python train.py --model="masked image model" --dataset="crops of objects in photos (Visual Genome)" --train_examples=123503 --image_size=48 --crop_scale_min=1 --horizontal_flip=true --translate=0.06 --method="mae" --mask_ratio=0.5 --loss="mse" --encoder_arch="vit" --encoder_norm="layernorm" --encoder_norm_position="pre" --encoder_activation="gelu" --encoder_mlp_ratio=4 --encoder_head_dim=64 --encoder_fused_qkv=true --encoder_bias="qkv" --encoder_qk_norm=true --encoder_layer_scale_init=0.1 --encoder_parallel_block=false --encoder_inner_norm=false --encoder_patch_size=[4, 4] --encoder_layers=16 --encoder_width=160 --encoder_positions="sincos" --decoder_width=256 --norm_pix_loss=true --decoder_layers=6 --init="torch_default" --residual_init="none" --optimizer="adamw" --lr=0.0027 --beta1=0.9 --beta2=0.95 --eps=1e-08 --grad_clip=1.0 --magnitude_pruning=0.3 --steps=18200 --batch_size=256 --epochs=37.7 --lr_schedule="wsd" --decay_fraction=0.3 --final_lr_fraction=0.05 --warmup_steps=360 --weight_decay=0.05
Rows from block 9 of the encoder, named by matrix and row number. Rows with one number belong to one neuron. Each number is 200 + 30 x the weight over its row's rms, rounded and kept within 0 to 999. All counts start at 0. After the name is the row's rms in percent of the matrix's.
# fc1: MLP up (encoder.blocks.9.mlp.fc1.weight, 640x160), inputs 0-159
# fc2: MLP down (encoder.blocks.9.mlp.fc2.weight, 160x640, transposed), outputs 0-159
fc1.136,082,199,189,200,245,200,200,206,200,179,228,227,244,178,240,195,218,199,200,235,223,200,243,146,215,200,199,207,281,200,215,245,159,200,218,200,200,200,216,217,200,209,212,204,195,242,222,213,200,177,178,200,168,234,150,170,199,181,128,196,154,200,155,159,167,183,148,181,164,200,162,115,166,146,200,168,147,169,154,175,200,200,200,193,200,227,200,228,137,244,185,201,200,200,225,200,200,236,224,226,184,200,216,229,212,200,200,177,203,200,200,244,200,227,180,215,233,261,200,268,240,206,205,205,227,200,200,200,214,131,211,200,200,200,211,138,168,171,173,116,208,174,200,200,173,173,197,200,172,223,146,177,167,170,164,130,200,133,177,150,160
fc2.136,051,200,218,203,227,225,200,193,184,200,200,200,142,165,200,192,200,200,200,200,200,200,93,188,188,196,171,200,189,200,210,254,200,200,200,200,200,282,207,214,173,202,205,200,198,200,171,234,220,200,141,117,150,207,200,200,272,216,244,200,200,200,195,200,200,219,145,200,200,115,218,200,149,200,200,183,200,200,197,200,182,210,200,177,200,200,200,241,200,200,130,200,212,187,159,213,176,200,274,200,200,200,200,200,234,221,200,205,206,200,288,200,178,200,200,227,200,200,221,200,179,212,200,200,197,200,200,166,200,89,195,144,180,269,219,199,209,195,200,200,135,200,200,200,214,213,175,175,203,187,200,102,200,135,221,175,191,200,188,121,187
fc1.137,102,200,208,147,200,200,200,200,195,159,200,278,215,196,224,267,224,234,200,278,200,226,200,179,172,200,223,244,179,206,247,226,207,200,218,239,200,200,200,229,174,200,200,200,188,215,257,218,200,192,160,256,190,165,189,215,200,200,144,162,200,200,155,213,192,228,200,180,170,164,213,200,200,174,250,200,122,200,237,240,196,209,176,200,200,223,200,183,216,222,238,210,214,223,160,175,137,242,218,200,200,200,222,200,251,263,200,227,245,200,225,200,150,168,204,200,200,219,200,200,200,200,183,200,200,200,200,200,197,184,200,200,200,231,130,200,191,200,198,200,111,148,181,139,131,214,129,121,172,267,200,157,182,213,162,194,200,200,151,198,200
fc2.137,090,214,200,206,196,200,187,200,197,184,208,174,195,200,186,179,200,200,289,200,202,199,186,223,222,200,153,186,199,173,165,200,161,233,166,256,200,218,212,252,200,227,189,179,200,209,187,200,206,200,200,137,183,200,219,200,200,202,276,200,223,193,228,200,200,202,252,177,193,154,198,200,177,224,179,200,270,197,200,200,165,207,211,200,190,251,200,200,221,200,224,150,128,146,240,256,238,226,232,200,186,186,260,200,189,147,200,200,200,197,197,237,200,220,213,134,200,200,106,141,200,208,180,200,200,169,200,152,186,276,225,200,191,200,235,172,173,137,195,235,200,200,182,200,203,243,229,206,200,233,126,203,200,245,255,264,277,200,192,215,179
fc1.138,109,196,188,231,200,190,190,190,237,189,177,200,200,244,274,200,246,195,187,200,200,200,200,166,200,229,256,197,218,209,164,200,183,239,200,165,200,277,151,200,200,225,167,194,272,200,215,236,178,187,191,148,147,222,200,200,205,200,213,180,200,211,177,156,200,121,210,200,200,171,155,200,170,175,200,221,195,159,253,223,189,200,204,217,200,200,173,264,236,161,153,210,216,237,200,205,219,262,200,240,200,195,218,200,200,257,249,141,189,200,200,200,200,179,159,200,159,235,176,200,200,213,238,200,188,200,278,192,200,193,212,200,150,200,188,200,211,197,224,200,264,236,200,138,179,189,234,148,145,225,150,123,162,182,186,149,200,227,171,174,163
fc2.138,130,215,200,201,200,176,180,200,152,237,235,191,200,160,193,136,172,210,211,191,201,210,200,238,243,167,200,187,218,200,219,200,274,200,241,191,202,134,237,168,200,201,185,200,200,200,214,187,207,135,228,246,200,163,200,190,158,200,169,245,190,200,244,217,200,207,200,200,181,230,240,228,190,190,213,196,183,238,179,185,210,169,179,200,200,244,180,184,174,200,236,206,158,200,200,239,94,167,215,200,200,205,189,200,216,188,200,200,245,193,200,215,200,200,279,218,200,262,284,169,195,232,204,176,200,200,211,206,158,226,154,168,243,202,200,224,129,233,190,197,165,170,191,266,216,133,136,220,210,193,200,204,225,173,261,241,170,129,200,226,200
fc1.139,098,201,204,183,175,200,186,234,200,242,215,200,200,230,200,252,169,225,161,200,221,200,204,146,227,160,200,217,201,200,243,200,200,267,221,141,192,150,228,94,200,200,200,200,200,209,187,216,131,222,215,236,122,185,200,192,178,200,174,205,212,220,227,147,236,276,250,235,200,151,200,169,200,187,212,101,143,200,156,200,102,200,214,197,151,198,200,223,200,184,163,200,200,255,200,212,242,200,209,177,207,200,229,197,199,243,203,138,200,190,207,200,237,217,200,200,200,202,156,200,200,218,200,236,200,200,195,175,200,186,179,270,200,200,229,181,198,198,197,188,200,200,172,138,204,143,250,200,200,149,200,200,200,188,200,200,174,200,227,200,200
fc2.139,092,211,200,209,223,200,200,200,242,200,200,198,221,200,205,209,200,138,245,161,129,200,130,183,200,251,198,216,229,171,200,191,260,220,200,217,210,191,200,256,200,122,184,184,233,215,200,200,302,200,169,189,200,200,200,224,200,204,215,211,200,200,199,195,200,200,200,198,200,200,238,242,154,200,190,156,290,179,200,200,167,200,200,200,199,200,208,200,200,257,206,245,200,200,190,118,262,200,249,200,200,200,204,200,208,200,264,200,200,204,200,200,181,200,157,118,151,200,142,151,200,244,191,205,215,189,191,230,180,221,220,101,210,200,200,200,222,126,195,200,200,188,200,248,200,168,186,200,199,194,253,163,200,254,225,227,204,200,177,172,200
fc1.140,106,200,200,161,200,247,200,200,201,200,126,229,246,209,200,200,200,238,170,222,200,200,238,277,200,200,141,235,217,272,230,213,200,266,188,235,200,200,239,200,208,200,200,225,200,223,200,197,200,221,169,159,206,233,171,192,200,174,155,179,164,200,181,130,165,200,163,200,228,174,177,255,170,167,219,242,231,225,200,168,136,223,130,192,200,233,262,156,162,200,188,150,144,241,222,200,164,254,169,240,176,205,177,213,200,197,200,189,221,200,200,184,200,172,200,200,229,200,187,220,200,200,200,186,179,254,176,200,181,211,252,200,200,200,261,159,189,192,172,200,239,224,200,178,168,200,149,200,200,200,148,238,205,141,175,212,188,138,145,181,205
fc2.140,123,211,168,177,236,182,200,216,200,226,226,158,178,148,232,200,200,200,242,200,200,205,200,143,218,168,205,200,200,175,109,169,224,100,225,184,181,200,205,196,200,216,223,180,186,219,192,200,200,217,236,200,172,176,200,231,221,200,200,198,187,200,203,201,211,200,208,200,195,149,159,129,266,244,213,200,200,177,159,226,226,161,179,182,200,227,235,201,226,181,156,238,243,171,170,236,234,200,180,200,200,232,200,198,164,179,228,200,158,200,213,279,144,211,200,220,220,233,186,174,121,223,206,211,193,168,200,245,239,225,193,225,277,205,187,190,200,231,226,200,254,226,200,202,224,278,220,159,187,212,220,216,231,200,152,145,160,236,200,250,173
fc1.141,092,200,191,200,190,247,200,200,200,204,226,200,200,200,244,200,200,209,186,200,225,230,221,183,219,223,226,205,251,200,200,200,200,261,242,200,200,229,225,200,219,193,212,200,200,200,233,228,260,170,191,157,152,200,185,172,101,177,200,203,198,169,151,200,195,200,173,148,182,221,167,179,184,154,179,208,158,137,150,200,189,200,195,200,200,200,215,200,203,180,124,200,200,226,189,188,200,251,220,202,209,296,236,229,255,200,184,200,185,200,249,248,235,226,187,232,268,235,147,200,227,200,210,200,205,200,200,197,188,156,200,148,200,214,233,151,137,200,167,150,194,200,200,171,200,166,200,124,163,200,179,164,147,200,186,146,187,141,212,154,170
fc2.141,074,191,200,206,200,200,224,200,275,150,153,200,273,198,200,200,200,268,200,193,225,200,148,288,143,238,200,200,200,200,200,198,188,183,180,200,218,226,226,284,200,200,200,213,183,200,200,200,200,190,200,151,200,200,200,200,298,194,223,200,200,200,160,200,200,275,200,200,214,153,255,118,224,200,154,200,200,213,200,168,193,200,200,213,200,183,198,198,191,177,215,225,146,221,146,211,200,200,200,200,188,174,215,200,200,200,218,202,201,198,200,249,215,211,200,182,200,236,175,260,209,200,200,232,188,166,200,248,188,165,200,163,229,218,200,190,200,234,227,200,186,176,152,162,194,221,262,195,195,152,150,200,221,86,200,132,181,200,200,200,198
fc1.142,100,200,207,216,197,200,172,200,200,126,235,200,220,200,214,200,216,264,211,200,260,200,233,200,261,178,243,200,212,167,206,236,200,194,247,200,200,175,230,169,200,200,200,200,241,234,236,218,200,160,200,154,195,200,157,161,200,188,137,160,179,158,146,171,200,171,200,159,122,202,165,150,186,149,200,150,118,174,176,144,187,202,190,213,202,221,200,200,199,249,105,203,207,242,206,200,200,251,209,202,228,263,178,228,200,202,200,200,200,200,178,222,200,200,204,229,227,253,262,246,208,211,207,218,180,200,214,171,233,183,198,200,200,200,230,170,200,200,196,155,216,200,151,155,152,162,200,176,168,200,191,187,206,138,191,176,178,188,172,141,200
fc2.142,087,200,200,200,221,174,200,200,200,239,200,226,234,195,200,200,200,208,283,186,206,200,157,200,209,285,194,199,200,235,133,256,200,211,164,268,200,200,200,200,204,211,193,214,222,200,184,202,200,219,140,200,157,276,200,200,200,193,257,207,200,201,200,190,200,204,124,200,143,217,243,200,187,200,200,143,200,166,147,158,166,200,212,200,200,222,200,303,177,187,160,200,157,186,228,191,165,200,200,217,200,200,252,200,218,196,198,200,189,200,240,200,168,285,200,200,226,200,158,200,164,200,200,200,182,200,200,185,180,219,206,128,200,246,219,184,181,168,200,200,200,210,200,127,205,200,273,200,214,160,124,185,200,194,261,222,200,162,200,163,200
fc1.143,075,194,200,171,174,239,317,218,200,200,232,200,205,200,200,187,200,221,200,134,255,192,189,200,216,257,189,239,200,200,195,258,200,227,253,200,213,157,200,213,200,178,130,200,182,200,148,184,236,138,200,200,160,249,202,174,214,208,134,200,219,173,140,273,279,235,200,200,200,200,185,200,200,250,184,200,151,200,185,200,219,247,200,226,230,200,196,200,200,184,189,200,234,200,154,135,256,178,165,170,200,200,209,200,246,173,200,227,194,200,200,240,200,200,217,200,183,200,131,186,230,200,200,200,182,200,200,273,227,156,150,207,193,200,200,185,200,155,199,200,158,287,195,211,166,200,200,158,162,216,197,194,200,200,200,200,200,200,216,200,182
fc2.143,055,203,216,211,187,164,200,200,172,144,135,189,211,200,128,210,200,240,166,163,205,200,200,200,232,135,181,216,200,200,145,200,200,166,200,200,203,133,192,163,200,194,192,200,200,183,216,200,238,194,165,192,200,200,200,222,200,200,177,200,200,200,238,266,200,200,198,225,152,215,188,200,200,200,200,125,150,200,223,68,200,223,196,172,200,200,200,200,242,238,197,200,160,263,200,200,200,178,187,174,205,200,278,203,200,200,168,177,243,209,248,200,200,204,201,200,200,261,269,200,227,200,200,200,200,200,175,200,200,237,199,200,80,200,185,200,247,183,200,168,197,200,200,175,199,202,179,233,200,193,263,209,123,200,163,208,171,228,200,210,225
fc1.144,097,200,200,200,200,200,234,200,242,252,208,200,188,224,200,161,223,186,225,239,229,168,214,200,144,239,163,247,200,253,226,200,161,229,234,180,200,267,165,203,200,172,221,176,179,161,221,215,212,200,214,165,200,235,208,195,240,200,200,174,200,200,199,148,179,166,219,200,200,190,200,146,200,200,179,200,216,209,222,200,164,176,200,245,161,200,170,248,200,299,225,239,221,192,149,200,195,200,153,202,230,200,241,200,136,226,248,115,203,200,200,216,234,200,146,196,200,186,211,183,236,204,209,216,246,243,200,201,120,200,172,200,177,139,172,173,165,200,200,200,172,209,103,200,212,200,252,200,200,154,175,200,165,214,153,188,200,200,263,200,200
fc2.144,087,213,200,194,207,200,200,185,200,176,173,224,200,218,200,149,200,150,200,211,226,214,140,200,200,200,229,200,212,159,253,258,217,200,181,106,199,200,205,200,200,158,210,221,215,236,191,200,200,200,229,200,200,214,200,220,200,187,206,234,201,200,224,186,180,200,196,200,234,187,216,200,200,243,200,200,150,171,264,200,190,202,205,195,200,235,216,234,173,102,200,194,227,123,251,203,137,200,200,235,223,200,111,199,205,200,178,200,245,211,206,166,200,182,200,200,99,156,159,200,133,165,180,200,208,145,221,216,230,184,272,129,200,200,200,168,214,245,200,226,200,200,165,162,181,218,236,207,195,210,200,200,200,196,263,156,200,200,180,200,267
fc1.145,104,202,194,200,138,234,200,200,176,178,200,159,225,200,185,222,254,200,212,251,262,200,223,218,225,204,200,169,268,231,199,282,200,200,241,234,200,195,207,196,277,194,200,203,200,199,200,224,132,214,180,147,146,200,169,183,200,204,174,143,187,155,198,172,167,231,200,138,165,200,190,184,181,173,180,163,200,193,171,200,200,200,200,211,231,248,257,152,179,189,109,200,235,200,167,200,200,202,200,203,244,224,217,261,224,200,200,200,149,205,213,215,219,196,200,219,228,246,242,215,187,207,200,193,204,200,200,200,192,192,200,211,205,205,200,164,133,157,185,164,200,194,220,200,184,135,180,139,150,200,146,159,205,144,144,178,200,167,179,164,200
fc2.145,084,189,200,200,200,200,185,200,174,223,218,252,200,200,200,200,187,200,247,185,195,196,190,200,223,159,200,200,195,225,200,200,200,200,152,201,201,211,252,247,206,198,200,200,200,200,200,200,174,200,162,229,187,257,200,200,200,200,200,200,197,219,200,200,200,303,200,200,200,169,312,117,173,159,192,203,170,105,195,125,176,200,200,193,200,204,190,263,200,200,200,156,235,186,200,155,200,189,235,200,141,200,249,200,217,266,232,179,200,200,200,175,200,200,209,267,178,242,204,200,179,207,207,186,210,200,200,260,200,204,207,183,200,200,154,148,170,184,192,152,201,160,191,105,192,169,227,186,200,183,175,199,212,219,200,142,240,124,200,200,159
fc1.146,098,200,179,200,193,200,200,244,217,110,200,214,236,245,155,200,200,232,200,238,200,155,200,200,200,200,200,200,191,212,232,243,160,136,160,169,200,159,200,181,277,215,228,200,200,200,182,181,192,203,206,200,200,200,203,131,200,148,154,201,127,241,152,184,200,160,194,193,190,200,200,180,200,200,200,151,185,200,200,205,219,200,156,188,165,221,200,199,201,225,143,256,200,186,132,200,175,255,200,185,236,202,218,185,200,200,164,216,168,277,200,302,200,224,200,200,270,186,249,182,208,200,200,200,188,219,204,176,220,168,200,123,206,245,181,172,242,178,200,152,167,248,166,159,200,179,204,161,203,216,196,186,227,207,200,190,219,200,207,167,243
fc2.146,073,192,197,181,200,244,200,221,200,252,167,251,200,242,254,218,200,146,140,253,176,218,134,224,200,194,200,201,185,147,220,200,200,168,259,192,207,200,189,200,160,211,200,148,143,242,152,191,200,242,223,253,161,200,205,193,275,200,170,176,200,210,221,200,200,177,168,214,267,200,170,200,200,200,133,200,117,150,207,200,225,218,200,151,200,145,220,171,211,200,200,195,200,165,200,200,200,200,236,214,200,217,185,200,200,200,200,200,200,200,234,200,210,186,118,167,235,211,156,200,213,221,200,200,200,184,206,215,200,155,158,198,200,196,200,200,200,259,174,267,200,193,211,253,198,214,233,200,189,208,200,186,185,200,164,220,296,159,200,196,267
fc1.147,113,211,214,161,200,200,243,200,200,160,152,250,192,153,214,200,200,200,200,200,200,200,217,200,200,179,178,212,220,200,200,256,216,208,200,220,173,159,261,236,209,200,200,200,204,200,206,200,232,147,148,200,154,148,172,166,237,150,175,200,153,200,179,220,236,200,231,167,152,167,189,203,173,218,200,200,168,222,171,193,229,208,169,202,200,200,203,160,196,200,200,198,200,237,123,200,241,200,200,200,231,251,200,204,220,232,200,204,266,247,281,200,155,196,240,219,200,310,180,196,214,200,191,190,195,208,231,223,186,200,175,194,150,201,232,196,180,167,174,200,149,176,196,161,110,200,196,200,183,246,200,200,200,147,128,151,253,200,148,200,190
fc2.147,116,197,199,215,219,200,210,200,200,268,201,150,185,215,187,200,189,181,160,220,178,200,212,200,158,200,200,151,170,242,128,183,140,200,144,201,187,212,200,181,161,212,212,236,200,200,200,200,249,203,218,233,267,199,208,200,152,200,184,125,191,187,196,200,200,200,200,218,235,200,272,200,266,173,197,150,270,164,178,226,200,191,200,200,192,200,215,211,174,265,154,246,200,200,204,187,155,204,234,201,182,200,200,200,169,200,235,187,144,200,181,200,203,183,197,238,196,154,200,200,200,200,200,197,173,200,200,153,229,107,200,200,244,196,170,175,139,202,229,208,283,200,205,200,213,181,204,202,223,182,136,218,181,258,200,252,160,218,190,224,126
fc1.148,114,200,194,200,200,191,263,212,224,172,200,212,300,136,200,133,252,200,272,183,200,200,200,230,200,140,200,221,200,153,193,247,185,214,200,289,200,216,181,232,156,200,200,235,201,208,200,157,153,158,200,156,190,260,140,200,268,185,168,239,153,197,189,200,200,200,200,237,226,207,200,200,155,200,191,200,171,183,194,200,236,236,189,160,200,200,200,200,166,184,205,200,192,188,178,232,200,181,200,265,212,199,216,200,243,246,223,220,215,200,200,199,167,188,210,143,247,239,200,200,215,223,167,200,221,202,205,200,200,175,115,140,200,156,180,200,245,200,165,213,226,199,211,189,164,212,196,231,213,200,138,200,200,200,189,200,261,166,200,200,168
fc2.148,059,89,200,200,200,258,200,200,194,267,200,200,200,200,206,243,200,215,197,200,264,200,187,200,200,200,172,200,200,200,176,85,200,240,242,200,200,200,237,200,163,200,200,200,200,222,200,200,241,200,200,200,185,200,200,200,200,200,153,282,200,216,222,200,200,200,269,200,201,200,72,184,200,200,221,112,195,202,176,230,234,204,200,169,200,200,208,208,200,256,232,184,200,200,200,156,200,200,218,185,200,202,200,200,169,200,200,219,200,200,156,200,140,192,152,160,157,199,145,200,223,200,200,250,214,200,200,248,200,200,298,158,200,140,196,200,187,200,218,143,138,200,200,200,200,200,200,200,200,193,200,200,214,200,189,201,200,214,200,200,200
fc1.149,122,198,201,165,200,200,216,200,147,201,304,200,200,157,200,200,219,193,235,200,257,194,184,168,172,213,203,239,220,200,158,200,229,191,257,180,247,150,279,200,230,213,170,179,192,238,200,228,194,186,217,200,239,230,161,200,124,174,200,187,170,200,190,200,186,168,200,200,174,256,190,149,204,178,205,200,231,200,200,205,144,200,202,211,186,215,213,223,165,221,200,200,182,200,219,144,263,213,139,230,235,219,180,204,237,144,225,200,200,219,273,172,247,185,216,208,245,210,195,183,215,220,202,200,200,247,189,159,168,200,200,220,183,200,271,174,153,180,200,187,167,200,200,200,200,148,232,152,191,165,183,189,120,192,200,175,200,132,176,200,228
fc2.149,133,214,206,218,200,190,231,200,204,150,150,158,248,162,220,226,200,200,185,200,200,206,187,219,247,144,158,200,213,250,173,200,171,162,147,184,200,297,145,260,200,180,200,211,178,200,199,221,142,265,186,207,166,185,200,191,304,212,200,200,200,187,215,252,200,252,194,204,210,200,198,206,177,226,200,158,160,170,253,192,200,200,202,146,200,151,212,144,233,134,223,208,200,154,189,190,157,213,218,181,196,162,242,200,192,200,200,238,211,200,101,244,210,196,186,200,200,202,208,220,200,195,201,200,200,186,210,200,200,193,200,200,218,255,200,180,209,207,224,234,281,189,180,200,177,200,200,234,196,247,200,209,260,192,231,240,200,221,200,234,200
fc1.150,101,191,183,163,200,212,257,209,200,200,214,130,158,168,220,220,251,248,219,200,200,151,198,118,200,227,200,162,231,177,288,200,253,181,200,200,255,224,190,200,200,227,200,200,172,200,207,200,200,200,203,200,200,150,189,200,200,200,198,200,186,160,200,189,163,213,200,154,179,172,144,195,162,200,219,138,213,227,164,233,200,204,200,200,241,200,167,236,177,251,200,182,212,153,263,200,156,215,200,235,189,143,228,213,200,200,266,200,181,237,215,207,247,200,132,200,218,200,200,184,200,200,165,243,237,200,170,254,186,182,200,180,145,168,239,200,193,200,215,166,142,184,232,220,215,190,244,134,154,200,200,167,200,167,146,143,200,196,225,196,194
fc2.150,105,201,195,219,200,146,206,187,230,200,200,220,200,200,200,200,190,171,214,200,224,188,191,200,200,184,251,238,200,183,116,237,163,255,187,232,213,152,278,225,209,216,206,200,235,190,224,204,200,225,233,226,196,267,200,194,180,213,239,217,200,197,151,200,200,166,200,200,178,243,200,131,200,200,145,235,188,155,258,104,157,209,211,257,217,220,200,154,200,191,196,184,200,256,132,161,265,200,251,200,248,195,202,219,200,255,149,184,246,200,237,205,200,200,198,200,183,244,197,219,200,192,200,159,230,169,187,155,206,181,204,203,196,200,178,200,200,184,200,245,212,203,166,207,200,165,200,219,200,186,217,190,231,253,248,278,163,181,224,161,184
fc1.151,112,191,191,201,191,191,194,202,200,135,240,200,246,277,246,181,280,260,176,209,161,217,206,188,200,200,200,259,177,200,200,200,246,147,171,277,246,159,200,168,179,200,200,200,200,200,227,195,257,200,195,168,229,264,200,173,221,200,165,160,200,160,200,174,190,225,215,200,180,155,200,159,133,181,176,176,158,168,219,200,200,200,200,200,206,211,210,156,200,200,218,200,171,263,166,224,207,250,202,200,199,164,200,200,221,200,200,193,129,200,162,234,200,200,219,168,211,200,180,200,188,200,169,254,200,171,200,200,200,211,200,197,227,247,158,200,171,152,200,181,200,163,165,200,118,159,200,154,143,200,200,191,164,181,232,200,258,170,143,193,200
fc2.151,128,200,200,188,238,200,171,208,191,249,200,203,238,112,155,177,166,199,190,180,233,200,193,200,200,234,146,196,212,200,240,212,200,217,247,152,200,188,210,198,200,156,206,213,203,198,139,178,190,148,226,262,237,200,200,209,155,200,211,238,208,200,196,200,226,216,220,182,200,236,203,200,236,200,200,229,246,261,139,200,246,202,200,170,199,249,182,252,200,200,219,205,245,131,251,116,184,203,127,200,190,200,223,200,188,175,168,213,277,191,231,202,195,200,187,183,235,159,172,219,227,224,200,257,197,170,200,193,194,229,200,211,210,158,150,276,150,195,186,200,200,240,242,204,197,207,200,186,212,206,200,190,147,233,227,176,200,200,200,126,175
fc1.152,103,200,200,200,200,233,141,200,156,219,200,200,152,259,238,265,175,200,200,219,227,214,190,212,216,251,238,210,200,249,200,180,200,109,186,136,233,142,245,164,200,200,248,200,186,216,200,200,200,253,200,198,200,169,200,188,137,173,232,245,200,165,190,183,206,143,227,179,138,200,157,153,209,200,200,191,263,200,189,200,200,194,238,265,200,203,230,243,159,220,200,200,268,181,200,172,203,268,200,179,227,200,197,200,200,188,192,185,156,215,210,195,266,155,199,229,164,225,200,245,200,202,200,210,200,200,193,226,176,203,222,213,168,200,260,154,183,127,201,183,191,201,187,166,182,165,193,144,166,200,155,200,200,190,215,210,200,162,215,173,224
fc2.152,131,230,200,210,200,200,239,199,221,170,247,235,255,152,177,188,200,185,164,198,164,179,200,189,148,171,180,200,243,200,120,236,200,256,214,203,216,214,169,251,196,148,192,218,200,213,257,263,171,200,165,200,157,190,200,201,272,200,176,164,209,196,202,258,222,226,171,211,260,237,221,185,194,186,212,156,115,253,198,247,184,200,203,209,200,185,188,190,200,191,200,200,119,262,133,226,183,200,187,200,205,218,170,189,170,216,226,200,200,205,165,200,187,185,169,229,278,169,253,169,169,197,200,214,169,246,197,145,200,214,135,163,237,214,195,221,219,217,190,223,200,200,197,202,191,239,194,242,200,212,202,189,190,194,252,200,200,236,200,226,196
fc1.153,103,200,197,199,200,140,200,176,200,161,200,176,223,200,235,200,247,185,200,290,221,200,200,198,200,169,174,237,171,157,200,110,292,212,243,200,203,266,200,200,165,200,200,200,204,200,271,200,200,200,200,200,234,200,200,200,231,230,200,132,225,171,193,200,202,200,201,197,200,125,200,200,226,190,194,200,200,200,200,150,216,185,200,218,224,160,152,200,228,231,181,221,200,220,153,219,235,214,200,200,200,200,200,192,200,200,220,248,200,200,205,215,200,175,184,198,200,208,149,246,196,200,200,250,281,200,200,200,230,185,154,221,173,200,200,200,245,227,200,160,200,193,211,159,200,200,144,134,127,191,217,90,200,174,139,168,182,201,208,200,200
fc2.153,093,228,209,198,203,223,217,190,133,200,218,192,153,231,213,171,216,184,160,201,229,200,154,195,218,168,228,227,200,166,216,259,164,200,226,200,200,200,230,200,200,200,200,163,168,192,207,200,180,200,225,201,200,177,214,200,200,200,190,242,200,200,200,230,200,166,219,197,247,213,200,218,219,200,173,200,148,205,238,200,142,212,200,200,202,256,156,219,228,102,213,200,181,170,214,147,150,200,200,200,196,200,211,200,200,152,169,178,136,201,234,200,200,200,200,200,138,200,200,163,208,200,184,200,200,145,190,229,239,240,243,142,240,200,250,233,200,154,208,321,200,211,188,163,200,232,215,141,213,247,157,277,193,266,245,200,230,214,193,226,227
fc1.154,094,200,200,280,191,200,141,200,187,193,186,200,200,256,183,212,199,238,162,229,186,182,200,200,200,238,196,235,180,200,214,200,237,167,139,226,194,200,236,186,177,170,200,213,200,200,178,232,200,200,200,200,200,240,214,197,147,200,187,200,232,208,199,145,158,190,155,137,151,152,197,200,200,166,181,164,162,200,199,200,160,200,127,304,189,212,157,161,204,135,200,188,200,200,200,233,200,232,296,122,204,183,251,237,200,191,162,177,160,200,179,211,283,200,200,242,200,200,148,189,237,200,217,226,180,200,182,258,217,166,225,204,188,200,192,198,238,219,226,200,150,192,168,224,214,221,206,210,200,197,200,212,211,200,200,227,182,211,261,189,230
fc2.154,091,164,200,168,189,200,200,209,235,191,199,178,151,278,200,287,214,209,200,225,200,200,193,200,199,177,200,250,200,252,265,156,261,200,169,174,213,205,171,181,180,184,200,171,200,192,145,191,200,206,224,200,160,162,198,185,200,200,238,180,207,186,240,153,200,200,211,228,237,200,200,144,225,230,200,237,245,187,227,199,233,200,184,182,200,194,210,210,198,235,257,268,260,205,193,145,149,234,200,205,200,182,205,200,254,200,168,209,200,200,166,218,200,175,153,200,167,200,176,252,197,195,200,246,229,159,183,194,224,241,232,187,200,208,215,177,176,118,200,200,200,171,188,155,216,200,140,200,200,201,155,169,216,171,192,286,200,200,190,142,275
fc1.155,102,192,200,203,309,112,156,200,200,261,209,263,232,229,200,200,211,193,200,200,193,188,191,263,241,202,231,193,216,213,158,178,290,233,187,251,200,200,179,200,138,200,191,224,215,170,141,165,190,182,161,200,244,207,200,209,172,215,192,200,200,200,172,200,167,175,225,208,230,149,200,200,200,229,200,200,243,200,172,200,200,235,200,226,200,185,148,151,232,160,272,204,200,219,200,200,191,200,200,200,100,200,209,200,246,200,241,168,225,173,233,200,215,160,200,181,200,200,200,220,200,200,200,200,239,267,200,254,200,176,147,220,177,200,230,167,194,200,211,200,232,108,228,224,200,196,200,200,200,203,200,167,200,207,177,200,231,201,200,228,195
fc2.155,110,213,197,200,263,252,173,200,200,198,225,146,152,200,200,185,200,193,106,192,194,200,90,189,229,207,193,195,212,202,224,200,154,200,146,192,200,200,243,226,200,200,197,207,136,200,223,246,205,327,301,200,154,200,200,200,200,200,200,198,200,200,200,168,200,196,193,218,200,200,173,195,200,200,178,200,200,170,244,139,172,204,200,184,198,214,186,183,220,200,278,200,182,228,200,224,200,200,200,200,72,200,193,200,172,200,192,194,200,200,205,200,185,235,222,183,203,200,177,169,228,214,200,171,173,200,200,249,277,200,222,151,224,199,181,211,200,192,200,195,200,190,245,142,187,176,200,194,200,200,189,213,200,168,200,175,200,206,192,200,232
fc1.156,086,200,188,212,196,210,217,203,205,216,211,154,149,200,183,200,192,177,206,200,166,200,200,200,200,237,243,259,200,200,253,155,204,171,242,260,276,67,250,211,217,200,200,223,200,212,200,217,200,176,200,214,213,236,200,200,86,214,200,220,200,143,178,221,229,200,164,214,173,232,191,175,186,242,159,221,216,191,208,217,200,179,234,200,193,212,216,170,189,200,218,200,167,200,285,162,181,200,148,162,191,234,250,200,200,156,196,200,248,200,205,196,200,195,183,200,240,209,245,192,211,200,257,200,201,254,198,200,185,174,150,206,200,200,200,210,200,156,200,200,153,207,182,263,201,125,200,162,200,155,239,200,207,188,196,181,203,182,159,200,216
fc2.156,096,200,177,200,200,200,185,200,96,251,200,224,296,229,200,180,219,200,200,219,227,208,205,268,170,232,139,216,187,227,187,126,232,178,200,149,200,147,227,200,186,214,219,196,193,207,157,200,251,197,168,220,248,164,200,176,174,199,162,269,215,200,229,261,200,239,217,213,177,278,173,158,226,219,187,200,170,212,172,182,166,200,203,200,200,185,200,248,180,261,200,203,181,196,186,163,247,209,220,201,200,200,179,200,175,172,202,200,192,200,196,200,222,180,269,171,233,206,212,200,136,229,201,200,203,218,205,188,195,278,229,247,170,222,198,155,200,197,200,190,160,220,213,225,181,199,167,188,200,218,216,234,187,199,252,200,171,160,166,248,200